A small multi-label image tagger, trained from scratch.
Training: soap at rate 0.0017, 26000 steps, batches of 128.
Rows from block 5 of a small multi-label image tagger, named by matrix and row number. Rows with one number belong to one channel. Each number is 200 + 20 x the weight over its row's rms, rounded and kept within 0 to 999. All counts start at 0. After the name is the row's rms in percent of the matrix's.
After each channel's rows are labels from the 100 images, of 14976, where the channel reaches its highest value: "strongest on" is what is common among them. Only what is clearly more common there than usual is listed. The data: photos of arthropod specimens (BIOSCAN-5M).
# convs0: first 3x3 conv (model.blocks.5.convs.0.weight, 160x160x3x3, each kernel summed), inputs 0-159
# convs1: second 3x3 conv (model.blocks.5.convs.1.weight, 160x160x3x3, transposed, each kernel summed), outputs 0-159

convs0.2,092,216,221,211,198,208,218,208,201,168,243,208,203,196,222,187,201,168,273,192,222,173,207,192,209,190,186,199,192,170,168,211,188,215,219,216,171,214,199,174,190,206,190,189,187,182,199,195,206,185,189,169,254,194,200,214,185,199,180,167,184,180,195,202,189,165,225,199,200,212,217,206,183,185,184,175,187,186,200,194,207,188,198,200,210,251,187,191,191,179,194,193,175,209,201,190,170,211,174,202,188,243,233,220,180,215,187,205,191,231,232,216,177,213,178,195,198,192,194,203,205,203,230,173,221,217,187,220,172,216,189,207,212,224,204,184,236,174,210,185,176,171,225,197,238,189,213,197,212,205,210,163,170,203,231,174,257,210,201,169,204
convs1.2,090,191,171,200,184,211,208,198,221,194,250,153,203,227,210,182,245,225,188,206,194,206,203,179,174,209,210,202,211,198,203,198,229,181,176,208,191,218,191,225,183,193,218,203,230,209,184,196,213,222,181,213,234,184,169,179,186,230,178,197,181,198,195,234,192,174,149,190,169,158,232,235,199,188,180,185,176,202,196,193,219,185,215,251,190,187,246,212,174,212,176,175,163,208,213,207,204,199,205,175,216,201,193,203,207,187,169,203,196,225,209,186,207,191,223,169,187,205,209,211,197,193,195,194,211,262,207,192,185,218,197,217,236,193,186,187,150,201,163,176,199,212,201,225,180,194,203,174,211,207,199,196,183,187,216,171,195,204,205,210,179
strongest on: order Hymenoptera

convs0.81,099,197,181,241,200,187,209,184,173,194,212,173,208,185,220,222,206,189,192,205,164,183,204,215,212,191,192,213,213,166,208,184,209,178,198,167,155,173,192,222,214,207,187,200,214,191,194,187,189,219,194,211,200,203,173,184,217,179,228,235,191,229,234,211,220,213,182,198,226,180,201,226,195,189,200,198,191,221,185,182,183,204,184,192,186,207,244,231,188,190,230,234,230,194,210,196,187,212,206,200,178,220,180,166,170,215,188,154,198,231,214,189,186,189,227,191,206,231,236,218,144,176,201,234,188,203,199,232,185,192,219,183,188,197,183,186,210,198,222,241,178,185,197,178,238,206,221,186,198,210,177,238,203,166,183,210,169,210,187,222,164
convs1.81,094,189,170,251,195,203,208,187,184,191,203,174,182,189,184,215,185,211,197,197,177,201,216,196,192,167,218,193,222,193,212,214,184,187,179,208,189,174,192,189,135,204,158,234,234,190,197,190,195,199,163,201,178,219,200,209,186,174,192,232,195,163,195,211,243,212,181,225,157,172,207,205,177,190,197,191,197,226,206,194,180,197,177,250,175,180,230,210,201,241,222,181,197,221,177,189,182,204,183,207,222,207,213,195,154,187,224,185,205,210,213,197,215,182,202,183,201,201,154,175,197,208,174,228,210,188,201,230,194,170,195,188,196,168,182,174,179,183,194,221,185,209,239,225,218,187,210,215,179,196,218,203,182,178,195,205,180,190,197,194,164
strongest on: order Coleoptera

convs0.50,085,252,166,213,191,192,186,169,201,169,198,216,183,176,164,196,196,198,192,211,198,198,193,181,200,204,193,205,220,209,214,199,192,194,167,199,175,209,200,155,183,198,207,208,172,181,190,183,172,186,174,218,211,201,184,202,202,160,191,200,186,210,196,192,204,210,204,219,181,208,199,198,210,199,213,191,194,221,196,198,176,170,190,175,211,148,259,208,212,229,193,188,226,205,206,188,187,217,207,189,200,216,204,191,199,216,189,192,188,198,172,193,236,182,150,218,195,185,198,236,221,211,173,154,194,306,200,191,206,196,228,179,209,180,203,204,201,202,203,212,168,192,188,218,165,175,195,203,194,186,220,190,194,189,180,200,226,187,183,209,206
convs1.50,117,199,191,184,219,239,181,179,222,199,162,189,196,200,214,182,212,206,200,180,186,185,197,188,212,190,183,204,224,189,215,203,213,194,181,208,198,276,207,174,201,188,151,174,204,189,196,203,172,183,228,206,180,220,174,190,217,180,201,229,219,182,170,176,218,207,201,207,199,198,158,197,175,186,226,209,216,205,154,197,223,215,248,226,219,203,197,197,227,196,198,207,170,205,188,179,246,183,197,215,192,212,200,181,176,215,186,174,274,225,211,152,203,199,195,216,188,220,214,197,212,195,226,205,203,147,180,206,210,200,224,207,198,194,200,219,192,189,207,185,202,208,200,198,226,177,183,221,181,190,202,190,177,206,191,202,209,171,175,186,219
strongest on: order Diptera

convs0.154,082,209,214,184,212,201,167,174,174,220,231,195,202,212,207,169,202,236,153,178,193,231,177,225,176,201,176,226,203,238,223,194,173,195,167,213,201,180,219,165,190,192,224,173,185,165,202,194,198,213,189,191,208,206,202,205,202,183,192,234,214,177,166,184,220,176,171,205,180,166,249,207,200,196,221,182,180,236,185,193,220,184,221,222,221,201,190,222,210,202,227,203,176,218,198,196,185,206,218,190,213,204,207,227,210,184,204,196,186,153,211,158,220,180,201,201,189,179,176,224,163,177,211,179,206,194,196,198,199,152,201,191,179,185,175,187,219,210,210,220,212,179,165,183,200,235,216,184,207,201,193,181,177,216,200,176,176,206,238,196,186
convs1.154,092,201,238,221,224,169,205,223,202,227,188,170,227,217,186,181,191,185,224,190,220,210,206,179,189,189,196,208,173,189,191,188,214,213,211,204,218,216,206,236,191,222,190,195,204,216,203,235,187,262,215,150,171,191,219,233,211,215,217,226,225,204,198,197,172,208,172,200,208,176,180,215,174,222,201,204,185,187,224,161,202,202,199,162,210,191,222,220,182,172,220,208,187,208,185,219,214,176,237,224,202,187,188,183,183,202,159,197,202,193,236,214,202,193,185,155,170,214,181,187,181,223,197,209,216,184,176,192,193,168,217,197,200,207,238,199,152,184,211,190,180,189,209,195,159,228,200,170,210,191,209,201,216,239,195,197,185,209,214,223,177
strongest on: order Hymenoptera

convs0.13,132,226,210,189,175,196,160,194,216,213,204,217,207,215,191,190,175,179,148,251,198,212,172,266,195,183,194,174,199,207,207,213,218,198,217,181,197,229,183,199,210,187,217,205,180,207,213,203,171,185,244,217,158,222,182,228,191,219,229,193,199,196,191,198,229,214,220,212,196,252,223,185,204,192,237,190,198,188,176,188,219,217,185,186,204,200,195,237,217,183,178,230,239,193,194,222,203,200,184,191,192,173,181,190,165,217,178,182,193,207,197,219,194,206,198,210,195,187,196,209,190,205,177,187,183,157,176,197,214,172,185,227,192,211,184,194,214,190,194,207,219,228,177,210,199,180,222,161,220,203,231,213,251,213,217,209,167,207,184,206,198
convs1.13,092,202,215,186,219,201,174,197,220,196,213,181,196,204,237,209,182,203,184,204,203,218,178,274,192,188,211,215,190,195,173,222,204,192,198,195,206,194,217,202,228,230,195,210,191,225,194,179,193,192,233,210,173,237,141,221,219,216,202,215,212,191,216,206,220,211,178,190,188,199,227,214,218,175,200,146,184,177,191,192,187,193,222,227,194,225,177,251,191,184,176,223,218,214,192,207,189,194,197,189,158,157,170,213,196,198,228,200,192,189,230,200,222,204,222,210,204,161,173,200,189,216,192,187,250,163,164,214,201,200,212,204,213,216,180,218,222,192,207,201,188,190,218,197,221,192,234,166,208,226,205,221,217,200,200,170,175,185,200,203,195
strongest on: order Hymenoptera

convs0.6,098,192,214,213,203,204,161,225,180,227,200,205,182,230,193,208,200,169,225,204,197,177,209,223,182,217,215,173,210,200,210,185,188,204,214,170,202,205,172,182,204,173,205,180,195,203,210,180,179,199,195,200,152,223,208,218,245,199,195,219,200,205,176,184,213,204,167,190,206,233,196,181,191,249,227,203,193,199,194,222,205,209,166,164,227,213,182,191,173,193,228,188,197,198,212,231,199,184,214,195,192,204,187,176,189,223,210,237,193,202,195,233,200,208,195,225,198,177,188,226,274,187,206,179,168,199,177,192,217,149,215,209,196,204,200,199,181,191,192,257,231,184,183,205,184,194,202,193,210,178,192,222,185,212,207,198,252,239,203,173,194
convs1.6,093,179,198,204,235,228,172,222,217,173,199,192,219,252,188,210,227,223,179,199,187,200,203,208,191,225,180,194,229,185,206,212,197,211,197,188,223,199,219,201,219,210,179,192,207,184,193,226,202,215,200,221,198,224,174,225,220,211,214,208,203,194,150,217,203,187,199,154,218,197,210,161,222,227,237,166,210,187,219,191,250,203,216,198,205,214,211,230,149,162,246,179,201,239,227,210,208,184,206,222,209,217,177,212,170,206,192,181,200,184,168,246,213,186,207,179,209,176,203,210,208,187,214,210,216,180,237,187,197,200,208,198,186,221,207,172,226,218,222,243,194,208,216,222,185,206,213,207,230,204,205,206,201,188,226,171,203,184,182,191,204
strongest on: order Diptera

convs0.139,090,184,197,183,188,211,199,208,187,211,244,192,210,174,228,214,197,214,190,188,213,173,214,186,177,172,197,166,225,189,237,195,179,198,167,175,236,213,207,185,198,193,186,178,192,232,226,171,227,187,186,205,242,207,201,163,187,212,199,181,225,210,180,204,193,204,188,173,191,177,225,243,178,229,193,197,184,212,199,220,231,185,212,231,202,200,213,215,214,173,203,195,199,185,182,182,172,198,186,184,205,211,206,226,233,215,204,211,195,171,174,203,246,229,193,161,226,209,235,227,190,184,199,189,176,171,199,199,211,214,219,173,169,238,189,169,215,217,194,177,194,208,216,197,203,207,174,217,238,207,219,207,159,198,218,199,198,152,204,199,177
convs1.139,102,205,176,206,165,185,216,197,229,212,204,198,238,210,191,212,225,186,163,176,229,204,195,207,193,177,211,195,193,178,171,233,226,211,204,179,192,147,208,206,222,206,191,191,182,216,211,194,212,209,218,198,159,221,214,182,196,200,202,180,186,193,239,214,227,191,185,221,181,139,180,210,176,226,175,193,221,176,199,198,223,185,201,167,183,163,185,215,206,222,173,224,195,205,152,215,210,197,176,177,200,194,191,190,210,179,155,218,209,158,187,198,214,203,224,173,180,207,240,175,165,215,194,230,201,218,178,194,180,199,203,196,220,206,199,209,172,226,176,180,211,204,172,173,176,195,178,204,204,201,188,194,218,211,205,219,183,175,194,160,205
strongest on: order Hymenoptera

convs0.48,087,196,192,205,217,233,191,195,205,180,240,240,188,212,233,214,215,196,199,202,177,187,195,211,194,202,209,209,168,182,205,194,210,183,172,191,227,200,192,166,188,211,173,197,184,217,188,180,182,224,227,153,191,213,216,205,191,203,202,204,207,206,200,200,200,199,190,206,172,185,221,218,197,185,232,199,167,234,212,210,188,184,173,191,235,180,209,194,199,279,193,223,201,213,200,185,198,197,209,188,205,196,196,229,180,163,185,237,187,173,203,178,193,189,189,198,207,165,217,252,203,217,192,162,174,191,229,202,230,188,200,194,209,222,174,171,196,196,197,173,166,197,208,265,198,169,196,210,207,200,198,183,237,220,207,168,189,229,218,193,193
convs1.48,098,185,167,216,207,247,192,200,205,206,169,191,199,183,200,205,217,218,186,213,193,193,181,203,203,197,186,199,203,186,192,229,177,162,164,238,220,211,190,164,187,165,184,193,188,188,230,261,198,196,208,174,182,233,210,217,206,168,206,209,190,178,202,169,182,196,173,199,188,191,174,206,183,192,199,198,225,213,179,184,218,208,208,201,202,214,181,196,219,230,206,201,202,197,206,210,262,178,209,249,165,218,198,159,194,191,207,170,253,181,175,150,197,191,178,213,211,230,202,199,175,184,215,191,178,184,185,193,184,182,211,191,192,192,212,209,189,193,244,181,203,225,213,214,225,168,179,216,201,202,178,195,210,195,170,210,180,192,178,182,202
strongest on: order Diptera

convs0.69,089,150,199,181,212,204,209,186,203,179,205,181,200,205,188,191,193,200,172,166,179,236,171,204,184,199,227,170,194,196,163,176,191,166,171,205,189,193,206,186,206,190,189,214,192,202,202,190,222,223,191,198,212,191,184,214,191,213,182,213,244,222,193,224,161,145,219,213,168,231,204,178,180,186,227,178,189,207,164,211,222,170,216,178,186,203,211,184,179,186,206,207,185,208,207,232,163,191,213,176,190,224,197,223,211,184,196,225,205,235,179,186,227,188,207,212,220,162,197,179,181,145,198,239,216,217,183,237,207,246,183,211,243,207,218,186,188,208,209,184,181,205,204,201,176,200,191,167,214,207,194,198,194,210,202,216,192,177,181,181,182
convs1.69,100,211,241,155,188,162,191,224,210,160,189,190,203,211,197,218,233,193,195,204,181,232,215,205,165,228,203,197,191,234,198,207,205,226,233,202,212,220,209,218,180,216,200,161,183,245,189,169,223,195,215,186,169,159,192,169,204,233,174,163,207,168,195,206,180,215,177,195,153,208,211,203,208,213,194,234,208,186,189,238,189,181,203,189,168,198,203,210,189,178,202,194,225,189,201,185,208,200,223,180,180,187,185,241,208,172,216,202,205,227,212,240,206,196,210,191,195,216,267,172,205,186,207,206,194,199,208,184,184,212,199,222,220,197,190,212,185,214,168,227,214,190,200,192,189,201,186,207,213,216,221,174,215,201,194,189,184,221,199,231,175
strongest on: order Hymenoptera

convs0.5,098,214,209,151,179,172,215,158,183,200,189,220,194,188,197,172,201,201,198,193,218,207,183,211,231,234,206,162,233,199,206,201,190,212,191,207,168,216,198,196,187,204,201,168,193,220,250,187,205,187,211,183,195,168,170,192,184,180,189,200,225,182,212,180,195,173,226,199,188,217,198,204,207,183,160,206,193,189,185,198,186,204,187,191,192,214,192,207,220,175,215,183,231,195,218,194,212,174,191,188,172,179,160,242,157,233,186,188,185,230,205,206,164,172,210,203,204,198,181,155,157,169,211,197,192,197,217,210,181,202,207,207,218,220,188,215,212,206,203,213,210,196,170,181,223,184,163,182,199,211,214,159,193,169,237,157,176,175,223,210,200
convs1.5,100,201,213,207,198,162,199,169,233,213,174,185,218,186,197,168,224,183,213,192,187,204,190,231,177,235,208,208,221,198,211,201,207,219,213,176,188,191,219,217,212,221,183,158,207,221,193,193,180,236,217,185,164,230,206,187,214,215,188,182,207,192,268,212,221,203,188,205,203,207,192,182,202,188,199,165,213,166,207,214,181,211,213,198,203,179,217,188,226,210,222,204,196,216,182,228,193,150,187,206,171,211,231,203,181,212,154,182,206,223,237,205,178,153,221,228,200,189,229,163,197,198,238,226,190,205,228,185,190,219,246,238,224,193,195,219,175,199,211,188,209,192,165,176,184,186,198,199,203,208,208,190,210,211,182,194,202,200,218,214,180
strongest on: order Hymenoptera

convs0.23,094,202,162,168,157,182,196,186,201,231,178,192,204,202,199,205,222,189,188,201,171,214,206,202,149,215,203,217,223,210,205,181,226,184,204,200,191,182,182,216,167,188,196,181,186,177,236,195,198,183,224,219,191,220,160,219,199,214,186,213,180,220,183,176,201,221,216,198,189,144,194,199,191,172,237,159,181,194,217,195,182,195,219,237,209,209,204,230,237,201,214,228,190,181,179,205,191,170,225,230,198,200,179,216,211,187,172,199,186,228,203,190,141,174,181,172,220,156,152,207,220,209,207,177,203,184,229,205,195,183,219,214,178,201,213,222,220,209,196,167,191,218,189,182,175,209,192,207,204,206,197,194,194,197,221,210,191,166,218,200,207
convs1.23,087,219,177,184,233,193,182,234,198,221,160,202,237,223,183,222,185,206,185,195,206,204,174,216,195,196,220,200,203,192,173,221,209,202,168,217,214,195,215,207,176,195,183,193,244,213,175,196,193,196,206,198,209,222,162,201,192,176,210,195,191,211,221,231,199,189,163,199,177,202,169,188,220,204,209,190,178,164,221,211,202,187,254,212,196,208,198,245,226,199,221,216,205,212,242,219,192,169,195,195,201,206,187,200,227,191,227,191,194,174,191,188,216,230,210,199,202,166,158,169,196,228,248,214,228,213,237,206,221,185,240,215,214,210,193,204,194,178,199,194,228,204,217,204,160,218,202,204,193,217,201,200,207,219,175,193,195,154,249,207,187
strongest on: order Hymenoptera

convs0.46,080,179,205,224,188,209,198,186,194,161,193,236,207,216,210,195,196,209,176,201,185,218,210,212,211,192,225,207,186,221,227,170,217,183,181,190,230,202,187,182,201,208,170,233,182,199,184,184,166,196,186,225,194,195,191,227,220,203,168,172,222,216,182,213,215,193,165,166,163,207,215,213,194,209,177,164,198,230,181,233,200,195,197,167,206,220,197,167,181,203,196,203,176,198,215,195,191,199,204,212,195,232,188,211,172,201,170,185,202,215,176,157,217,212,187,223,195,172,212,212,188,154,188,240,195,157,205,198,220,195,194,183,205,222,189,215,233,186,215,205,184,210,200,182,177,236,200,190,216,199,196,176,213,173,178,189,125,163,180,178,211
convs1.46,110,200,229,171,238,234,194,185,215,155,201,205,217,209,225,224,201,202,215,194,194,214,208,191,213,220,189,181,209,218,187,225,200,177,257,230,194,211,224,201,247,207,195,156,171,200,197,191,210,193,215,236,187,174,184,198,154,211,233,160,190,186,210,193,205,183,201,177,212,194,193,205,213,191,187,158,198,208,178,201,182,178,214,174,185,222,169,192,222,173,183,220,192,210,188,177,224,183,247,147,197,189,185,214,204,195,217,187,188,219,224,188,210,199,191,181,227,205,186,190,171,182,220,183,201,161,191,184,221,184,189,198,201,199,198,182,191,209,218,229,175,178,184,203,172,205,235,221,216,204,193,221,210,219,185,207,222,168,236,204,196
strongest on: order Diptera

convs0.96,096,179,197,219,228,203,215,183,178,213,169,202,203,195,216,183,207,220,194,165,170,203,243,183,175,211,228,220,227,202,217,194,157,187,201,214,226,218,183,196,216,192,224,175,195,203,199,178,193,192,184,202,179,191,201,194,196,184,190,217,226,186,221,164,227,218,166,219,197,223,212,203,214,234,228,199,196,166,182,191,147,201,214,170,174,183,208,239,168,191,217,183,192,171,211,194,179,194,180,209,184,185,175,194,198,199,225,219,208,220,235,201,182,190,186,202,182,181,129,188,211,155,203,255,181,187,215,204,211,210,221,216,198,166,199,200,207,233,227,201,212,214,199,186,212,188,189,215,179,223,174,185,207,193,204,213,211,176,223,217,198
convs1.96,121,184,188,193,194,223,191,210,170,198,169,203,208,252,166,230,222,207,194,184,201,193,271,197,197,190,210,247,214,212,207,201,206,200,219,190,189,216,194,212,233,240,171,193,217,197,196,182,221,205,206,238,230,222,227,189,197,189,227,206,213,210,175,186,201,198,202,188,243,226,188,203,181,214,233,174,194,189,238,213,202,192,184,198,188,182,180,232,207,152,239,235,185,246,203,198,198,166,182,212,209,200,197,207,189,208,183,192,238,239,166,192,227,185,194,173,181,210,211,181,211,191,214,209,206,200,220,193,203,197,212,180,186,254,219,177,205,193,189,223,192,210,197,216,180,187,209,204,224,192,180,172,207,204,183,214,205,178,191,217,202
strongest on: order Hymenoptera

convs0.1,100,204,162,209,246,176,199,183,198,197,196,195,209,180,188,159,208,169,177,198,211,206,189,226,194,207,217,205,172,195,174,181,231,156,201,193,200,193,217,181,207,162,173,189,193,172,217,185,186,189,211,204,191,230,191,188,205,206,174,187,187,206,188,194,170,207,214,180,215,220,203,189,174,201,184,207,178,217,182,186,167,193,188,207,200,206,210,214,216,195,218,199,241,226,207,219,187,238,224,225,212,158,162,222,156,174,188,204,184,217,163,201,167,200,211,184,190,166,192,202,197,206,210,154,186,181,225,204,238,239,223,201,191,174,160,169,218,168,206,165,196,194,183,200,178,193,173,178,187,183,213,207,196,175,204,195,206,190,215,167,178
convs1.1,103,200,210,206,269,205,188,173,208,176,197,191,238,199,183,170,236,196,180,175,178,168,204,160,162,215,208,208,189,169,193,212,191,182,224,187,204,192,178,197,235,218,207,178,211,189,191,216,191,215,184,213,193,211,180,201,225,231,220,202,205,170,216,176,200,227,193,180,210,162,222,170,216,209,183,190,210,220,205,184,163,233,199,200,171,189,218,208,184,189,218,184,183,233,175,224,231,200,221,232,188,233,189,206,179,176,216,218,207,197,233,172,172,174,229,206,201,191,190,178,187,179,223,192,218,226,217,229,226,206,229,192,197,208,216,216,190,195,242,193,194,207,204,231,196,180,229,216,223,189,220,236,202,200,204,180,205,206,222,206,176
strongest on: order Hymenoptera

convs0.85,083,236,216,258,176,178,211,203,193,210,235,199,223,193,180,220,190,207,221,192,159,189,198,195,216,208,193,207,195,175,201,193,196,192,182,206,218,171,185,231,201,156,163,185,200,186,204,167,212,208,223,187,209,171,185,205,196,202,206,201,185,147,214,200,222,188,213,170,240,181,195,218,194,198,185,199,227,200,214,189,236,204,186,222,230,194,179,190,214,183,182,195,193,156,231,192,197,202,199,178,207,220,202,186,141,220,194,216,201,187,212,191,176,176,182,176,214,211,182,209,226,226,210,193,174,216,216,206,247,163,197,188,157,206,201,169,236,202,210,190,198,231,209,167,180,194,183,194,227,205,176,200,176,180,201,187,194,203,198,225,174
convs1.85,099,200,199,208,189,201,184,215,230,179,200,182,230,171,207,206,197,191,191,224,182,201,213,200,182,240,194,228,207,186,188,183,191,190,187,213,211,195,194,213,206,220,165,197,190,212,191,212,212,199,188,192,164,181,192,228,177,203,187,183,209,184,203,196,209,204,191,173,225,208,213,197,228,188,256,173,175,215,232,196,228,187,208,187,212,188,171,216,211,192,188,178,180,208,194,200,225,148,227,210,216,214,188,213,212,209,200,250,222,212,200,231,167,170,205,189,201,200,210,182,238,196,234,236,213,171,215,220,238,212,172,198,144,222,203,206,184,208,239,177,154,226,199,213,215,172,224,219,222,224,231,170,206,222,211,176,201,189,178,203,190
strongest on: order Coleoptera

convs0.126,093,190,215,155,168,160,190,205,218,208,208,200,195,212,197,199,213,193,209,227,194,184,189,216,180,188,185,178,205,240,235,203,180,228,180,173,173,205,206,180,184,192,163,200,189,180,201,210,179,189,189,200,253,197,184,209,192,179,177,202,185,214,220,224,201,191,204,205,188,183,191,179,164,205,204,197,202,197,213,237,203,196,171,240,214,213,178,198,201,229,199,176,216,172,211,195,223,185,205,215,226,190,216,192,196,223,181,164,203,183,190,202,231,175,209,200,195,175,240,204,198,169,188,171,197,252,178,195,164,200,229,189,203,201,202,209,192,264,191,195,221,211,216,179,201,186,177,174,194,230,195,198,194,212,220,154,214,252,213,223,220
convs1.126,103,179,172,186,194,189,188,245,209,197,159,219,195,222,151,204,212,225,206,197,207,179,207,237,178,199,196,204,199,216,205,212,204,199,175,208,229,195,208,205,188,230,189,170,192,181,220,198,199,215,209,206,181,165,267,195,188,193,218,170,210,174,163,201,192,201,224,180,236,210,204,213,191,200,184,196,196,181,193,195,237,209,172,190,187,230,158,231,202,241,245,195,191,193,171,220,202,199,210,198,174,157,186,196,170,214,196,193,219,166,211,218,194,214,188,193,174,207,249,222,188,164,166,206,214,188,172,173,206,191,221,197,189,226,218,209,214,189,205,183,218,198,180,191,163,182,209,183,210,177,195,177,217,189,177,203,201,184,210,208,198
strongest on: order Diptera

convs0.55,083,203,173,183,213,212,192,181,186,181,174,206,200,193,209,185,210,190,211,176,185,219,232,225,197,176,151,156,220,237,206,194,199,215,203,207,209,209,191,184,189,214,174,194,194,209,167,190,202,188,193,193,243,214,161,192,203,196,203,202,195,189,192,165,182,200,199,160,212,204,195,253,197,205,206,201,160,177,188,211,188,199,212,173,245,171,191,215,176,189,198,210,185,193,177,160,198,164,184,186,207,220,180,229,190,200,213,195,197,172,189,206,235,225,158,192,191,186,224,185,217,199,198,175,180,233,218,179,220,206,193,203,194,187,205,223,177,158,201,198,220,169,195,194,227,197,184,199,212,160,198,183,199,178,259,196,193,219,206,157,230
convs1.55,112,191,204,242,247,204,221,209,214,197,223,197,206,202,233,189,195,183,176,193,194,270,207,207,169,197,230,178,216,196,193,212,198,184,224,192,204,206,192,190,175,191,170,222,206,196,188,184,176,193,236,189,155,184,215,220,194,228,210,201,200,212,184,194,185,202,199,214,203,191,188,177,199,220,203,215,194,195,216,209,197,168,201,189,169,183,202,213,182,230,218,183,172,218,182,170,198,226,206,236,197,185,175,183,191,203,203,193,214,192,227,207,248,189,215,199,180,203,226,186,212,197,173,216,219,198,210,177,175,173,220,197,219,208,192,197,189,185,155,213,189,178,193,206,194,258,185,249,186,181,214,209,205,215,208,264,224,227,234,198,205
strongest on: order Coleoptera; family Coccinellidae